From a checkpoint of a small sound classifier.
Model: norm rmsnorm, activation gelu_tanh.
Training: adamw at rate 0.0014, 19000 steps, batches of 256.
Data: trained on synthesized solo parts of chorales (CocoChorales), 39062 training examples, 124.5 epochs.
Rows from block 5 of a small sound classifier, named by matrix and row number. Rows with one number belong to one channel. Each number is 50 + 10 x the weight over its row's rms, rounded and kept within 0 to 99. All counts start at 0.
After each channel's rows are labels from the 100 clips, of 14848, where the channel reaches its highest value: "lies over" is the class under the peak. Only what is clearly more common there than usual is listed. The data: synthesized solo parts of chorales (CocoChorales). In brackets: how many of the 100.
# convs0: expand pointwise conv (model.blocks.5.convs.0.weight, 384x96x1x1), inputs 0-95
# convs1: depthwise 3x3 conv (model.blocks.5.convs.1.weight, 384x1x3x3), a 3x3 kernel
# convs2: project pointwise conv (model.blocks.5.convs.2.weight, 96x384x1x1, transposed), outputs 0-95

convs0.84:54 55 35 71 47 54 46 36 53 45 58 52 49 45 57 62 56 67 52 35 54 48 61 49 18 58 41 56 43 48 52 48 52 42 43 52 28 41 67 56 40 66 55 59 46 37 60 43 57 32 45 46 50 38 45 61 53 50 53 54 53 68 45 52 63 44 31 62 48 80 51 38 65 53 53 59 54 56 52 45 61 40 47 52 47 35 35 67 55 48 56 63 50 45 61 49
convs1.84:52 49 56 37 37 39 41 36 40
convs2.84:51 64 24 42 63 27 50 38 33 54 62 45 40 62 40 40 56 66 65 66 38 49 68 46 55 46 44 56 59 70 56 48 57 37 36 63 41 54 46 56 39 65 45 42 50 50 43 55 58 69 43 56 49 48 33 35 54 39 49 62 49 44 63 50 52 51 43 59 62 46 59 40 52 45 38 55 49 35 55 37 58 50 37 38 51 39 45 51 42 37 53 51 40 50 64 54
lies over: D5 (36); D#5 (26)

convs0.177:63 35 45 50 43 57 38 42 76 29 54 50 37 60 53 57 42 68 46 50 55 57 45 51 50 49 40 69 34 49 50 54 53 61 49 50 41 37 48 25 59 71 52 40 44 41 43 60 39 63 44 49 44 39 55 39 39 34 63 62 55 63 47 51 45 50 53 52 55 51 24 43 49 56 56 53 42 40 47 36 50 46 44 47 50 47 63 61 49 66 68 49 65 54 67 50
convs1.177:51 59 52 47 55 68 48 35 35
convs2.177:60 54 47 54 63 47 55 53 56 50 38 44 66 60 55 75 43 62 56 57 35 31 42 30 50 41 44 51 51 36 50 51 43 44 45 44 47 48 53 54 58 68 37 53 66 48 48 63 49 62 34 42 48 37 70 31 52 52 48 56 55 69 42 52 58 62 59 63 74 54 39 41 36 47 50 30 47 42 51 61 54 61 42 52 41 59 65 35 44 55 67 59 48 53 50 40
lies over: E5 (51)

convs0.270:50 41 57 39 73 30 48 42 46 51 45 41 49 53 47 39 43 68 44 48 45 47 57 32 42 37 47 38 44 46 41 55 58 49 63 50 51 50 33 44 42 56 45 61 66 36 58 57 39 58 70 40 44 55 52 43 46 45 49 48 42 43 47 74 47 73 46 48 32 42 57 37 45 54 36 68 60 36 73 44 50 35 56 51 48 57 46 71 62 50 63 43 55 55 52 42
convs1.270:44 39 35 46 42 43 48 69 47
convs2.270:44 52 41 37 50 54 38 52 33 49 35 47 36 31 50 36 55 53 51 49 40 74 41 57 46 63 61 54 34 53 50 50 66 34 53 50 38 55 34 57 37 45 42 44 63 35 68 46 39 67 42 47 43 62 43 50 62 57 46 53 53 62 53 53 40 60 71 49 41 57 42 50 48 47 61 37 69 64 58 53 49 35 31 45 38 41 50 42 29 53 61 48 50 48 51 58
lies over: E4 (30)

convs0.378:78 40 50 45 55 55 60 61 74 38 56 45 46 43 64 52 69 61 51 37 61 39 58 64 54 32 48 59 43 41 38 39 49 51 27 53 41 47 43 60 45 55 51 69 41 47 41 62 53 47 58 52 50 58 49 50 50 53 51 38 47 43 31 62 58 46 46 49 49 57 35 37 46 40 66 45 60 37 56 43 47 39 51 43 57 56 43 44 38 61 62 67 73 50 53 37
convs1.378:61 57 55 62 39 64 60 54 61
convs2.378:60 53 43 48 68 55 34 51 33 43 58 40 63 51 40 48 42 46 50 47 80 56 40 43 34 49 45 42 46 48 36 47 49 62 37 50 56 46 51 47 62 54 40 58 48 53 53 36 36 32 41 40 46 49 48 61 57 51 70 64 41 45 51 60 35 67 49 75 51 36 53 47 45 53 36 45 73 43 38 65 41 55 45 63 45 48 72 52 43 40 37 52 45 46 49 49
lies over: G#3 (35)

convs0.367:38 59 41 45 49 71 48 31 50 35 48 54 53 51 38 58 56 37 47 47 64 46 42 42 48 68 48 58 63 43 75 47 45 41 53 46 59 51 59 41 56 39 48 46 45 54 52 51 39 42 40 55 37 66 26 60 53 39 49 44 45 50 56 42 49 52 48 65 61 55 56 41 74 61 54 62 51 45 43 48 53 47 31 54 44 56 50 33 66 27 41 43 50 24 47 62
convs1.367:55 43 50 71 42 33 54 51 44
convs2.367:48 53 60 52 65 36 59 72 53 59 47 59 45 47 42 31 64 68 39 53 64 45 63 53 49 33 46 60 51 57 57 44 49 65 51 50 43 45 52 53 43 39 39 49 51 39 40 42 46 50 45 38 72 43 65 51 47 67 46 48 55 49 38 43 49 58 67 35 34 44 45 53 25 29 67 44 50 39 63 53 56 37 44 56 48 55 57 61 61 68 42 45 51 39 43 40
lies over: silence (100)

convs0.176:49 51 51 54 64 40 59 31 49 59 62 41 57 52 54 41 42 63 48 47 45 67 51 61 34 58 41 44 47 58 49 44 52 40 49 46 51 51 42 69 37 42 64 61 53 25 57 48 52 43 52 42 60 40 40 40 55 65 30 59 36 55 50 50 70 42 45 75 47 59 64 30 44 61 41 64 50 55 48 50 47 30 46 63 45 43 38 62 42 44 41 42 51 58 49 69
convs1.176:56 40 41 60 72 52 59 50 55
convs2.176:56 54 53 49 40 54 59 54 43 66 61 34 50 46 50 59 30 50 49 53 62 50 32 63 39 48 55 37 46 58 57 60 43 29 31 48 41 45 59 47 71 52 53 58 52 64 39 52 57 48 45 53 59 47 58 69 51 51 73 59 51 54 60 44 29 41 67 65 48 41 55 37 50 53 51 47 47 25 56 59 39 45 31 52 52 62 48 38 61 51 56 61 34 61 51 59
lies over: E4 (39); F5 (31)

convs0.219:49 53 57 51 63 52 42 34 42 54 64 59 46 57 59 63 46 49 39 58 44 61 78 52 53 68 61 56 46 62 57 28 56 52 60 35 50 44 57 37 50 58 48 53 57 50 62 49 39 52 61 54 62 50 38 54 56 51 45 40 39 54 62 56 38 36 48 46 63 45 45 53 50 78 54 43 50 45 39 49 48 40 73 67 51 63 62 59 45 55 65 42 56 23 38 47
convs1.219:46 46 59 70 64 38 47 44 54
convs2.219:48 48 53 51 57 42 63 21 55 50 55 51 45 65 57 45 68 29 45 69 33 41 68 46 28 59 50 48 54 48 49 61 44 42 53 57 52 48 31 41 57 51 53 52 51 61 36 49 39 34 61 47 47 34 51 58 58 48 48 40 33 47 33 67 38 59 62 53 55 51 46 49 53 46 65 43 43 43 45 46 53 24 64 49 41 48 67 49 45 56 44 51 59 34 61 48
lies over: D5 (37)

convs0.379:48 43 64 57 37 62 54 48 68 46 34 52 51 61 56 46 46 48 56 60 57 59 46 45 68 47 56 62 52 66 65 59 50 50 32 41 50 66 61 54 45 59 64 54 34 74 58 47 33 32 49 42 38 64 55 57 62 46 66 25 55 59 59 31 56 39 42 55 58 54 45 51 63 61 58 37 69 56 56 52 53 44 48 49 33 47 63 36 54 49 51 51 47 47 49 42
convs1.379:42 45 41 36 38 48 66 59 56
convs2.379:75 61 57 49 33 47 38 68 42 62 55 71 52 51 45 41 44 48 38 47 59 46 39 56 56 33 58 40 50 54 42 71 67 38 68 47 44 48 42 54 52 41 54 45 58 40 56 60 40 39 50 44 44 58 44 63 57 63 35 52 57 57 39 58 44 45 61 49 43 38 52 60 51 67 56 61 49 63 49 55 33 49 56 65 56 23 47 43 57 37 53 44 44 59 35 41
lies over: E5 (53)

convs0.146:41 65 58 36 49 48 41 61 65 52 55 51 38 56 43 32 39 51 43 52 49 52 41 28 51 56 47 42 60 58 41 67 48 56 54 48 64 54 47 45 46 47 56 62 59 59 52 63 41 48 62 36 72 52 44 41 58 46 54 19 41 46 61 44 42 46 50 47 42 39 77 55 37 49 58 55 52 34 43 61 52 21 56 50 45 69 46 54 45 36 43 42 54 45 56 53
convs1.146:54 79 47 50 47 50 46 45 47
convs2.146:70 41 46 44 55 54 49 42 42 32 55 47 53 56 45 58 54 44 51 42 35 52 64 41 64 49 43 72 18 43 39 43 52 55 50 45 64 70 54 50 50 36 29 54 29 55 55 47 53 45 45 54 53 44 48 49 38 59 36 68 49 46 65 66 45 43 45 33 50 68 37 49 57 43 67 55 48 60 66 37 46 48 51 57 56 50 36 50 58 55 62 57 35 46 52 49
lies over: silence (88)

convs0.191:56 50 43 62 48 46 54 46 66 38 50 53 72 44 56 76 25 53 40 37 53 55 59 55 44 56 47 51 31 51 53 45 57 49 60 28 50 51 53 37 52 54 53 53 55 51 66 61 50 51 56 46 57 43 56 71 53 41 47 60 63 66 55 49 44 40 42 52 65 55 47 63 60 60 64 49 38 42 44 48 51 59 65 57 51 56 53 56 43 64 75 73 62 39 43 36
convs1.191:53 60 53 40 35 34 51 41 39
convs2.191:64 58 43 56 61 30 37 54 55 47 54 39 46 55 45 67 24 39 51 32 48 43 45 53 47 38 51 50 46 67 55 54 47 46 61 40 52 42 61 44 74 61 44 58 53 44 47 54 47 56 46 44 52 49 59 63 52 54 48 60 65 46 65 59 65 46 37 44 60 56 80 63 58 54 38 37 47 45 56 73 54 66 42 67 55 39 46 45 50 41 51 57 50 52 44 34
lies over: D5 (100)

convs0.40:42 48 44 44 26 52 59 47 57 56 50 52 53 52 54 49 66 33 48 61 44 55 44 60 46 52 57 64 39 53 65 52 35 54 53 54 48 54 41 43 54 43 43 29 49 41 40 65 35 57 62 62 51 66 37 55 41 54 42 51 69 50 60 53 40 51 46 62 66 46 61 51 62 55 51 53 28 67 20 45 49 59 31 52 56 69 48 51 49 37 37 52 48 35 50 63
convs1.40:61 71 66 51 42 47 55 53 51
convs2.40:45 32 49 49 58 50 35 41 56 42 60 59 39 52 34 51 43 60 67 43 56 40 60 54 62 47 47 36 40 50 37 40 52 51 30 55 47 36 54 69 47 53 37 74 44 50 49 65 51 45 50 40 48 49 68 33 59 47 75 61 37 32 54 55 44 57 35 57 51 41 52 35 52 51 53 47 62 43 44 59 59 58 65 67 64 51 36 44 59 52 50 39 43 57 60 43
lies over: E4 (31); B3 (26)

convs0.87:57 61 52 57 55 52 49 49 51 30 57 56 63 48 70 69 50 48 45 49 55 70 61 44 48 59 51 60 44 63 64 37 63 44 45 43 50 46 67 40 48 59 39 38 55 51 67 59 50 48 64 65 57 50 44 50 40 19 42 56 62 56 57 52 58 38 56 48 59 44 47 58 73 66 51 45 48 52 40 42 48 47 63 40 56 47 62 59 47 59 73 49 59 38 45 31
convs1.87:53 64 53 37 31 41 53 57 46
convs2.87:54 54 45 56 61 40 34 56 59 50 45 57 58 54 68 60 55 43 63 44 66 33 42 50 46 42 43 53 59 44 60 59 40 42 46 53 47 31 56 53 72 82 47 47 48 54 48 43 41 56 61 63 31 60 53 55 51 36 57 52 57 33 59 52 52 52 41 45 28 34 74 61 56 48 34 46 49 47 37 50 48 49 51 48 62 65 51 45 58 39 44 63 38 48 39 45
lies over: D5 (35); E4 (35)

convs0.28:70 70 44 56 52 46 50 61 59 51 69 57 39 51 51 51 46 64 31 49 42 55 46 53 27 35 48 64 63 58 38 44 60 55 24 50 34 39 44 54 49 50 48 50 46 47 44 45 48 35 55 54 56 54 61 31 43 56 42 73 52 57 54 52 62 71 43 53 44 63 64 42 45 48 65 44 56 49 64 47 45 28 45 46 54 35 30 58 57 51 54 62 50 50 48 50
convs1.28:56 45 45 32 65 58 58 39 45
convs2.28:65 48 53 40 38 57 50 57 24 45 40 49 54 45 42 55 52 80 46 53 61 45 43 49 46 30 60 57 55 64 46 43 68 67 57 63 46 53 50 61 44 38 46 56 49 48 66 65 54 47 52 40 51 54 46 48 52 71 47 48 61 53 42 47 64 55 51 36 51 72 64 25 56 36 43 61 39 49 44 64 54 46 55 44 68 41 44 59 55 53 61 51 36 46 59 44
lies over: D#5 (26)

convs0.180:46 38 35 37 37 55 48 38 54 52 41 54 37 46 28 52 45 70 40 35 37 38 52 40 40 48 47 56 41 39 39 52 51 61 52 48 41 51 46 60 67 44 56 50 32 46 47 47 39 49 23 45 39 32 55 55 51 51 58 60 47 68 46 57 50 65 41 48 61 44 36 41 32 41 42 60 38 26 60 51 42 34 41 56 61 58 46 54 41 45 51 36 47 53 42 64
convs1.180:47 59 58 62 54 59 39 30 47
convs2.180:56 43 44 58 54 60 45 50 56 40 44 45 39 73 29 68 49 61 26 36 47 41 54 42 58 41 58 49 51 37 45 53 52 47 50 67 52 44 53 49 58 41 59 56 43 42 50 48 50 43 32 38 45 42 40 27 48 52 50 53 52 65 43 63 60 51 48 57 66 45 40 40 29 33 51 49 47 41 68 50 57 41 31 72 49 45 67 65 58 60 64 55 50 60 50 42
lies over: G5 (27)

convs0.112:59 44 49 52 60 58 45 54 35 42 36 48 54 52 49 54 68 60 51 55 53 47 61 46 61 38 71 51 59 53 43 43 55 49 41 36 47 33 53 57 39 49 40 45 59 43 52 37 49 26 56 48 29 49 68 49 45 50 54 36 58 32 40 50 34 57 54 34 54 46 55 42 54 68 50 49 66 50 52 44 62 50 58 57 62 68 56 49 57 42 68 47 49 43 32 19
convs1.112:50 47 47 42 40 47 51 76 44
convs2.112:37 51 57 51 47 51 44 43 53 46 54 68 53 66 49 49 58 44 61 54 69 46 42 44 55 46 45 43 42 60 49 59 51 31 62 69 34 49 37 37 36 59 29 44 54 71 44 49 37 57 35 46 62 62 59 44 62 77 55 34 59 45 52 64 22 58 44 51 50 53 50 37 47 61 54 37 51 45 67 37 41 60 46 44 43 63 55 59 51 54 42 54 51 59 51 52
lies over: E4 (36)

convs0.90:44 47 50 51 58 41 48 54 35 60 61 56 54 55 49 62 41 41 43 50 69 41 48 52 33 47 63 36 59 44 38 57 45 48 61 39 56 49 63 70 49 54 64 43 57 58 53 51 59 49 48 49 50 38 49 63 75 63 29 34 53 48 37 45 49 47 59 48 50 48 57 59 36 33 58 44 46 67 55 54 38 54 49 45 51 48 19 34 55 37 56 74 44 65 51 61
convs1.90:55 72 56 40 37 42 53 50 56
convs2.90:50 54 37 39 54 58 53 67 56 68 42 56 58 47 61 57 52 49 50 62 53 63 57 49 50 47 59 39 55 39 50 50 62 32 81 37 60 51 42 44 54 51 57 39 53 44 45 49 38 42 39 51 52 60 46 51 49 64 41 35 55 76 40 55 69 40 72 48 38 37 43 44 57 56 57 42 44 63 50 43 53 46 44 49 23 48 31 51 44 67 34 43 45 49 55 48
lies over: silence (53)

convs0.118:46 77 42 65 56 37 53 37 50 74 71 39 62 52 57 50 47 34 42 37 46 51 53 67 54 33 43 50 50 58 58 31 56 53 44 46 50 54 47 58 44 47 59 31 46 50 49 27 47 50 43 64 51 52 45 46 59 48 38 54 33 50 56 57 64 42 40 66 57 56 58 57 44 61 58 59 49 51 36 35 49 40 46 63 48 48 38 39 51 35 40 57 44 44 60 69
convs1.118:51 71 61 49 66 59 48 47 49
convs2.118:54 56 45 34 45 35 55 52 68 44 45 60 50 40 53 30 53 63 51 41 64 45 45 50 48 38 63 36 62 50 45 41 56 33 45 56 27 55 49 64 49 41 34 63 43 45 56 41 43 32 53 62 40 45 55 48 48 63 44 58 33 45 46 72 48 58 56 45 59 53 20 55 54 57 37 55 48 36 45 43 48 38 51 63 58 39 58 49 65 67 61 48 40 57 51 39
lies over: G5 (43)

convs0.62:50 53 46 55 34 48 36 48 47 55 47 47 67 54 55 36 26 36 55 63 49 53 26 40 65 59 59 62 48 62 57 42 47 61 38 51 54 65 50 28 35 39 39 40 32 48 47 53 28 45 52 37 51 44 58 32 65 49 50 45 50 50 54 49 45 51 51 48 48 56 53 55 48 54 59 40 70 47 43 59 63 56 32 46 48 50 78 45 53 64 37 47 41 54 46 49
convs1.62:48 46 50 65 70 59 41 43 44
convs2.62:46 48 40 45 61 49 46 27 52 48 62 38 46 55 46 52 34 51 49 58 43 39 36 46 38 46 43 42 49 65 50 63 72 53 47 53 46 49 51 50 55 69 41 64 43 42 42 49 35 58 55 31 58 41 49 40 61 36 60 42 28 40 46 40 52 39 51 43 40 55 52 47 64 31 59 46 53 55 60 67 60 47 40 29 53 29 56 48 46 51 42 28 64 54 39 38
lies over: G#3 (77)

convs0.330:52 82 59 49 44 80 57 56 48 65 42 53 50 54 48 47 52 46 25 57 51 44 58 49 49 65 44 57 69 44 50 40 58 54 56 54 50 46 50 53 67 49 55 68 45 58 47 49 59 50 47 49 70 48 48 49 55 77 42 51 41 58 52 37 57 53 47 48 46 62 68 52 52 36 57 40 47 49 39 53 34 47 51 56 42 47 50 38 36 39 32 60 44 39 38 72
convs1.330:43 36 39 50 56 55 59 55 69
convs2.330:61 54 54 58 40 46 62 62 51 83 55 49 58 59 49 61 33 37 50 40 39 40 65 57 59 38 59 47 49 55 55 57 59 37 39 49 55 45 55 47 54 41 44 41 42 58 58 44 38 53 30 66 80 52 54 68 59 34 46 35 42 60 44 45 55 54 44 37 67 45 43 50 54 36 55 47 41 59 65 38 34 56 38 46 54 64 54 53 37 54 53 48 52 49 41 46
lies over: D#5 (65); A5 (30)

convs0.181:48 51 52 53 43 72 52 55 50 55 66 61 38 57 55 65 40 76 49 63 63 61 44 59 39 53 37 52 31 46 61 54 34 57 62 27 27 29 36 47 51 49 54 51 47 59 48 39 62 36 49 50 54 28 62 60 54 47 57 48 61 49 48 33 64 54 55 47 59 52 39 51 55 45 51 54 47 48 33 58 69 48 41 49 44 46 48 48 53 66 63 58 50 54 58 49
convs1.181:57 38 42 63 44 41 35 58 59
convs2.181:54 20 53 55 42 61 46 60 53 34 53 67 47 60 60 61 42 65 49 55 42 65 49 59 44 47 59 61 51 55 43 51 35 73 67 51 45 41 43 66 57 48 49 47 44 50 54 62 41 38 59 50 42 43 48 35 42 46 37 44 54 48 50 53 47 65 67 58 72 37 42 36 40 49 52 52 38 74 44 63 41 40 53 60 44 45 56 35 51 54 65 38 50 36 49 50
lies over: G#3 (34); G3 (31)

convs0.311:53 43 38 49 29 47 52 64 45 47 56 51 33 46 55 40 58 48 53 38 50 42 47 49 57 53 64 49 35 47 25 49 54 36 47 38 54 61 32 56 55 46 27 52 51 45 59 49 56 43 37 55 58 49 71 53 48 55 64 50 57 51 49 54 44 56 61 32 62 41 58 66 51 44 56 56 40 49 55 59 43 40 43 54 71 78 47 59 45 47 61 61 55 41 26 31
convs1.311:35 33 34 48 60 51 49 56 51
convs2.311:59 56 39 32 34 58 62 48 58 49 50 63 37 51 70 47 55 52 51 49 62 44 42 34 43 51 48 42 54 62 56 44 54 26 57 51 29 42 33 36 56 65 42 52 63 51 54 51 47 54 43 67 55 47 48 51 49 54 62 45 45 56 44 56 41 44 61 37 32 54 51 70 43 58 45 37 51 48 53 59 54 49 68 40 73 68 51 44 51 45 58 62 54 49 27 31
lies over: E4 (27)

convs0.9:36 43 42 43 59 69 45 41 39 34 48 42 53 51 42 59 65 48 45 48 56 40 50 50 44 51 52 45 43 47 41 51 31 55 63 52 68 40 48 63 60 41 58 59 53 36 40 59 49 69 55 65 46 53 32 48 63 53 38 34 40 37 55 53 44 57 48 67 54 51 60 47 44 44 58 58 49 46 41 65 47 53 53 48 49 88 40 33 40 45 37 52 56 47 29 63
convs1.9:55 56 48 46 69 33 44 57 43
convs2.9:48 54 62 33 63 57 45 47 37 57 59 42 47 52 50 54 55 48 56 64 60 48 44 49 35 60 61 61 56 49 64 49 36 52 56 41 54 39 52 52 49 51 61 37 47 50 48 69 44 55 56 78 41 51 43 34 45 37 55 47 36 53 59 50 43 64 52 48 55 71 59 57 53 58 69 48 59 61 31 51 69 63 57 45 50 70 44 41 35 38 27 66 57 37 57 55
lies over: silence (100)

convs0.130:62 40 56 33 39 55 64 51 52 48 58 58 30 37 45 48 45 71 31 32 35 60 43 53 37 42 66 59 43 61 45 53 48 46 46 29 34 44 53 49 54 46 54 51 33 45 49 57 40 53 40 50 41 58 49 33 47 44 38 56 50 51 44 49 56 76 47 50 52 45 47 47 35 35 60 51 56 36 68 37 36 40 44 54 60 58 53 51 28 57 51 39 49 56 36 54
convs1.130:45 41 47 57 49 54 72 57 64
convs2.130:56 66 38 59 55 51 57 61 42 54 42 53 60 57 60 44 47 54 55 60 49 67 42 77 67 23 24 60 52 42 54 37 48 60 50 57 52 48 45 48 61 50 46 34 60 39 51 47 52 58 54 52 49 61 45 59 54 54 57 61 64 55 60 42 47 46 46 38 45 45 48 43 63 60 41 42 51 52 35 47 63 41 48 71 23 53 51 62 53 30 40 31 48 55 44 45
lies over: D#5 (37)

convs0.360:40 53 57 48 45 48 48 41 41 44 48 46 54 53 31 61 49 43 51 41 65 63 52 51 47 55 45 45 72 54 66 56 37 40 47 41 55 41 57 42 49 55 63 35 54 63 52 55 32 32 57 60 41 56 47 59 59 41 56 33 53 52 52 50 26 30 51 61 56 60 44 49 39 67 57 37 58 50 39 30 40 63 51 85 51 56 42 52 68 49 51 56 41 45 52 49
convs1.360:47 48 51 67 61 68 42 42 46
convs2.360:43 39 50 54 50 58 43 41 54 46 72 64 40 47 55 60 45 42 61 40 38 27 55 47 38 46 38 39 43 56 68 45 48 64 43 66 41 42 47 47 49 38 55 48 45 59 42 45 68 46 33 54 52 63 55 52 40 52 60 52 48 29 36 47 36 48 38 52 51 60 56 49 54 35 66 61 49 35 67 63 62 54 65 39 68 60 49 43 55 58 33 53 40 43 67 40
lies over: D5 (44)

convs0.333:59 22 47 40 51 44 55 51 42 56 38 37 42 48 49 59 72 59 50 53 52 55 56 48 60 50 51 48 44 49 42 51 23 47 44 55 32 27 49 50 60 62 43 50 51 48 45 55 39 60 63 49 23 47 55 47 61 58 54 55 58 50 28 45 31 64 58 53 35 32 41 54 43 57 49 43 58 65 58 46 67 55 54 54 51 49 51 58 45 53 54 42 25 55 47 37
convs1.333:49 53 50 62 55 61 35 36 37
convs2.333:60 55 45 29 60 40 60 38 52 63 26 37 43 49 52 58 54 49 40 41 41 46 57 39 51 52 57 42 46 51 50 62 65 38 60 60 57 42 34 61 49 53 47 65 34 50 68 49 51 39 35 57 56 45 36 37 35 37 54 33 27 65 44 55 48 41 56 57 45 70 51 40 71 54 60 51 44 37 50 45 44 56 56 51 28 48 36 56 55 55 53 45 47 56 53 60
lies over: E4 (28)

convs0.351:47 34 63 45 62 53 43 52 39 43 33 46 48 40 48 37 46 49 56 38 43 30 59 29 71 52 62 43 44 61 44 46 69 36 62 59 56 53 40 49 69 49 48 53 50 60 62 52 53 52 40 50 39 39 46 45 49 38 64 42 34 36 59 51 32 42 46 33 44 56 43 45 50 47 27 48 33 41 60 58 62 63 61 43 51 60 63 43 53 65 58 38 53 50 46 44
convs1.351:46 46 50 41 44 44 59 75 54
convs2.351:50 47 50 52 36 53 52 33 49 53 54 41 66 69 49 56 63 42 56 62 49 46 46 39 39 45 51 57 68 41 59 71 57 36 39 37 29 50 45 50 39 79 31 58 46 36 45 39 33 44 61 31 38 63 61 59 47 55 62 61 65 49 64 43 39 56 47 49 48 53 53 61 65 56 61 48 51 53 68 38 49 50 49 58 59 43 56 55 45 48 44 55 33 51 53 50
lies over: C5 (29)

convs0.316:45 77 35 50 50 39 67 44 44 57 58 40 57 49 47 49 49 33 34 42 32 41 52 44 40 54 41 48 63 56 45 41 58 52 46 62 58 58 40 52 35 25 46 35 49 46 52 46 50 57 48 61 60 52 39 46 58 65 27 61 35 54 45 55 51 51 50 53 49 61 64 47 48 38 48 67 44 52 46 53 37 56 56 53 51 36 37 53 57 49 35 56 29 41 40 77
convs1.316:42 62 52 35 61 52 46 38 37
convs2.316:48 50 37 36 62 47 52 38 46 60 52 45 61 61 52 45 36 62 48 62 57 48 37 44 61 49 59 43 52 50 40 40 60 32 53 66 31 59 54 47 45 43 52 55 45 35 48 54 54 41 56 56 45 50 47 51 36 61 64 76 36 38 52 48 49 49 59 46 37 48 33 54 30 57 47 73 45 26 52 47 33 42 38 54 70 58 58 41 49 55 42 63 31 48 48 66
lies over: G5 (64); D#5 (27)

convs0.94:52 52 44 66 51 51 53 46 44 36 45 61 70 38 52 59 56 44 42 33 65 45 60 48 41 50 64 60 47 36 44 46 75 41 54 39 53 44 68 59 28 53 48 43 51 41 61 34 50 38 46 48 45 54 56 59 47 50 27 46 51 50 53 66 48 55 54 40 63 47 57 35 64 45 55 57 39 50 63 43 39 47 53 41 62 55 53 39 81 38 64 49 49 33 41 50
convs1.94:48 27 46 41 63 49 44 58 51
convs2.94:47 53 46 44 25 73 46 41 43 55 53 33 47 42 64 62 44 53 55 38 49 56 31 60 37 62 47 50 53 51 42 32 75 39 53 33 54 53 60 38 58 40 39 48 54 37 72 46 44 50 63 50 41 54 45 46 44 72 38 46 53 62 53 55 50 53 47 42 48 77 58 49 48 51 48 47 66 48 53 67 44 58 40 50 62 57 38 49 61 51 46 61 45 38 42 51
lies over: C5 (61); C#5 (33)

convs0.376:41 48 52 43 67 31 51 40 75 47 48 36 45 61 48 41 48 45 53 52 60 60 50 48 44 46 57 39 32 47 43 61 42 63 44 57 70 51 41 65 58 47 57 43 54 64 55 46 40 58 63 43 61 50 37 50 55 43 57 51 47 64 56 59 46 52 40 81 52 37 65 58 47 58 43 61 33 61 33 39 46 28 54 44 34 29 52 56 48 48 49 50 44 59 57 47
convs1.376:49 57 67 43 51 58 39 32 46
convs2.376:47 48 56 41 46 44 63 49 69 44 40 56 52 73 47 45 56 67 50 64 43 43 61 49 57 41 53 49 53 47 42 57 40 53 43 47 36 64 47 38 47 54 58 45 27 77 54 78 24 49 35 61 46 40 56 28 51 58 57 51 25 44 49 55 61 61 55 52 54 54 23 40 48 54 51 49 45 54 47 45 40 45 39 52 55 51 48 41 55 56 48 61 43 44 45 56
lies over: silence (85)

convs0.343:47 66 36 47 36 77 29 50 53 51 63 42 46 55 53 47 46 56 49 58 53 67 48 48 49 68 51 56 35 55 57 47 39 53 49 56 55 33 58 46 67 64 37 51 40 63 50 36 51 37 54 42 63 42 51 48 40 46 71 54 67 55 45 46 48 54 58 57 47 36 54 71 58 62 45 26 57 48 35 43 66 32 39 60 58 50 63 64 43 48 48 52 49 52 46 47
convs1.343:45 37 48 57 74 46 50 58 46
convs2.343:59 69 37 66 43 79 52 52 44 41 59 53 56 56 62 58 53 40 33 55 60 70 41 36 54 64 52 42 25 42 55 56 59 51 59 58 59 48 45 40 60 53 51 64 53 56 42 46 40 43 53 53 56 45 37 73 38 45 50 57 35 61 53 55 54 35 53 46 66 59 50 54 32 48 58 58 39 56 45 34 38 38 50 44 40 46 44 51 58 53 47 54 61 71 41 54
lies over: E4 (34)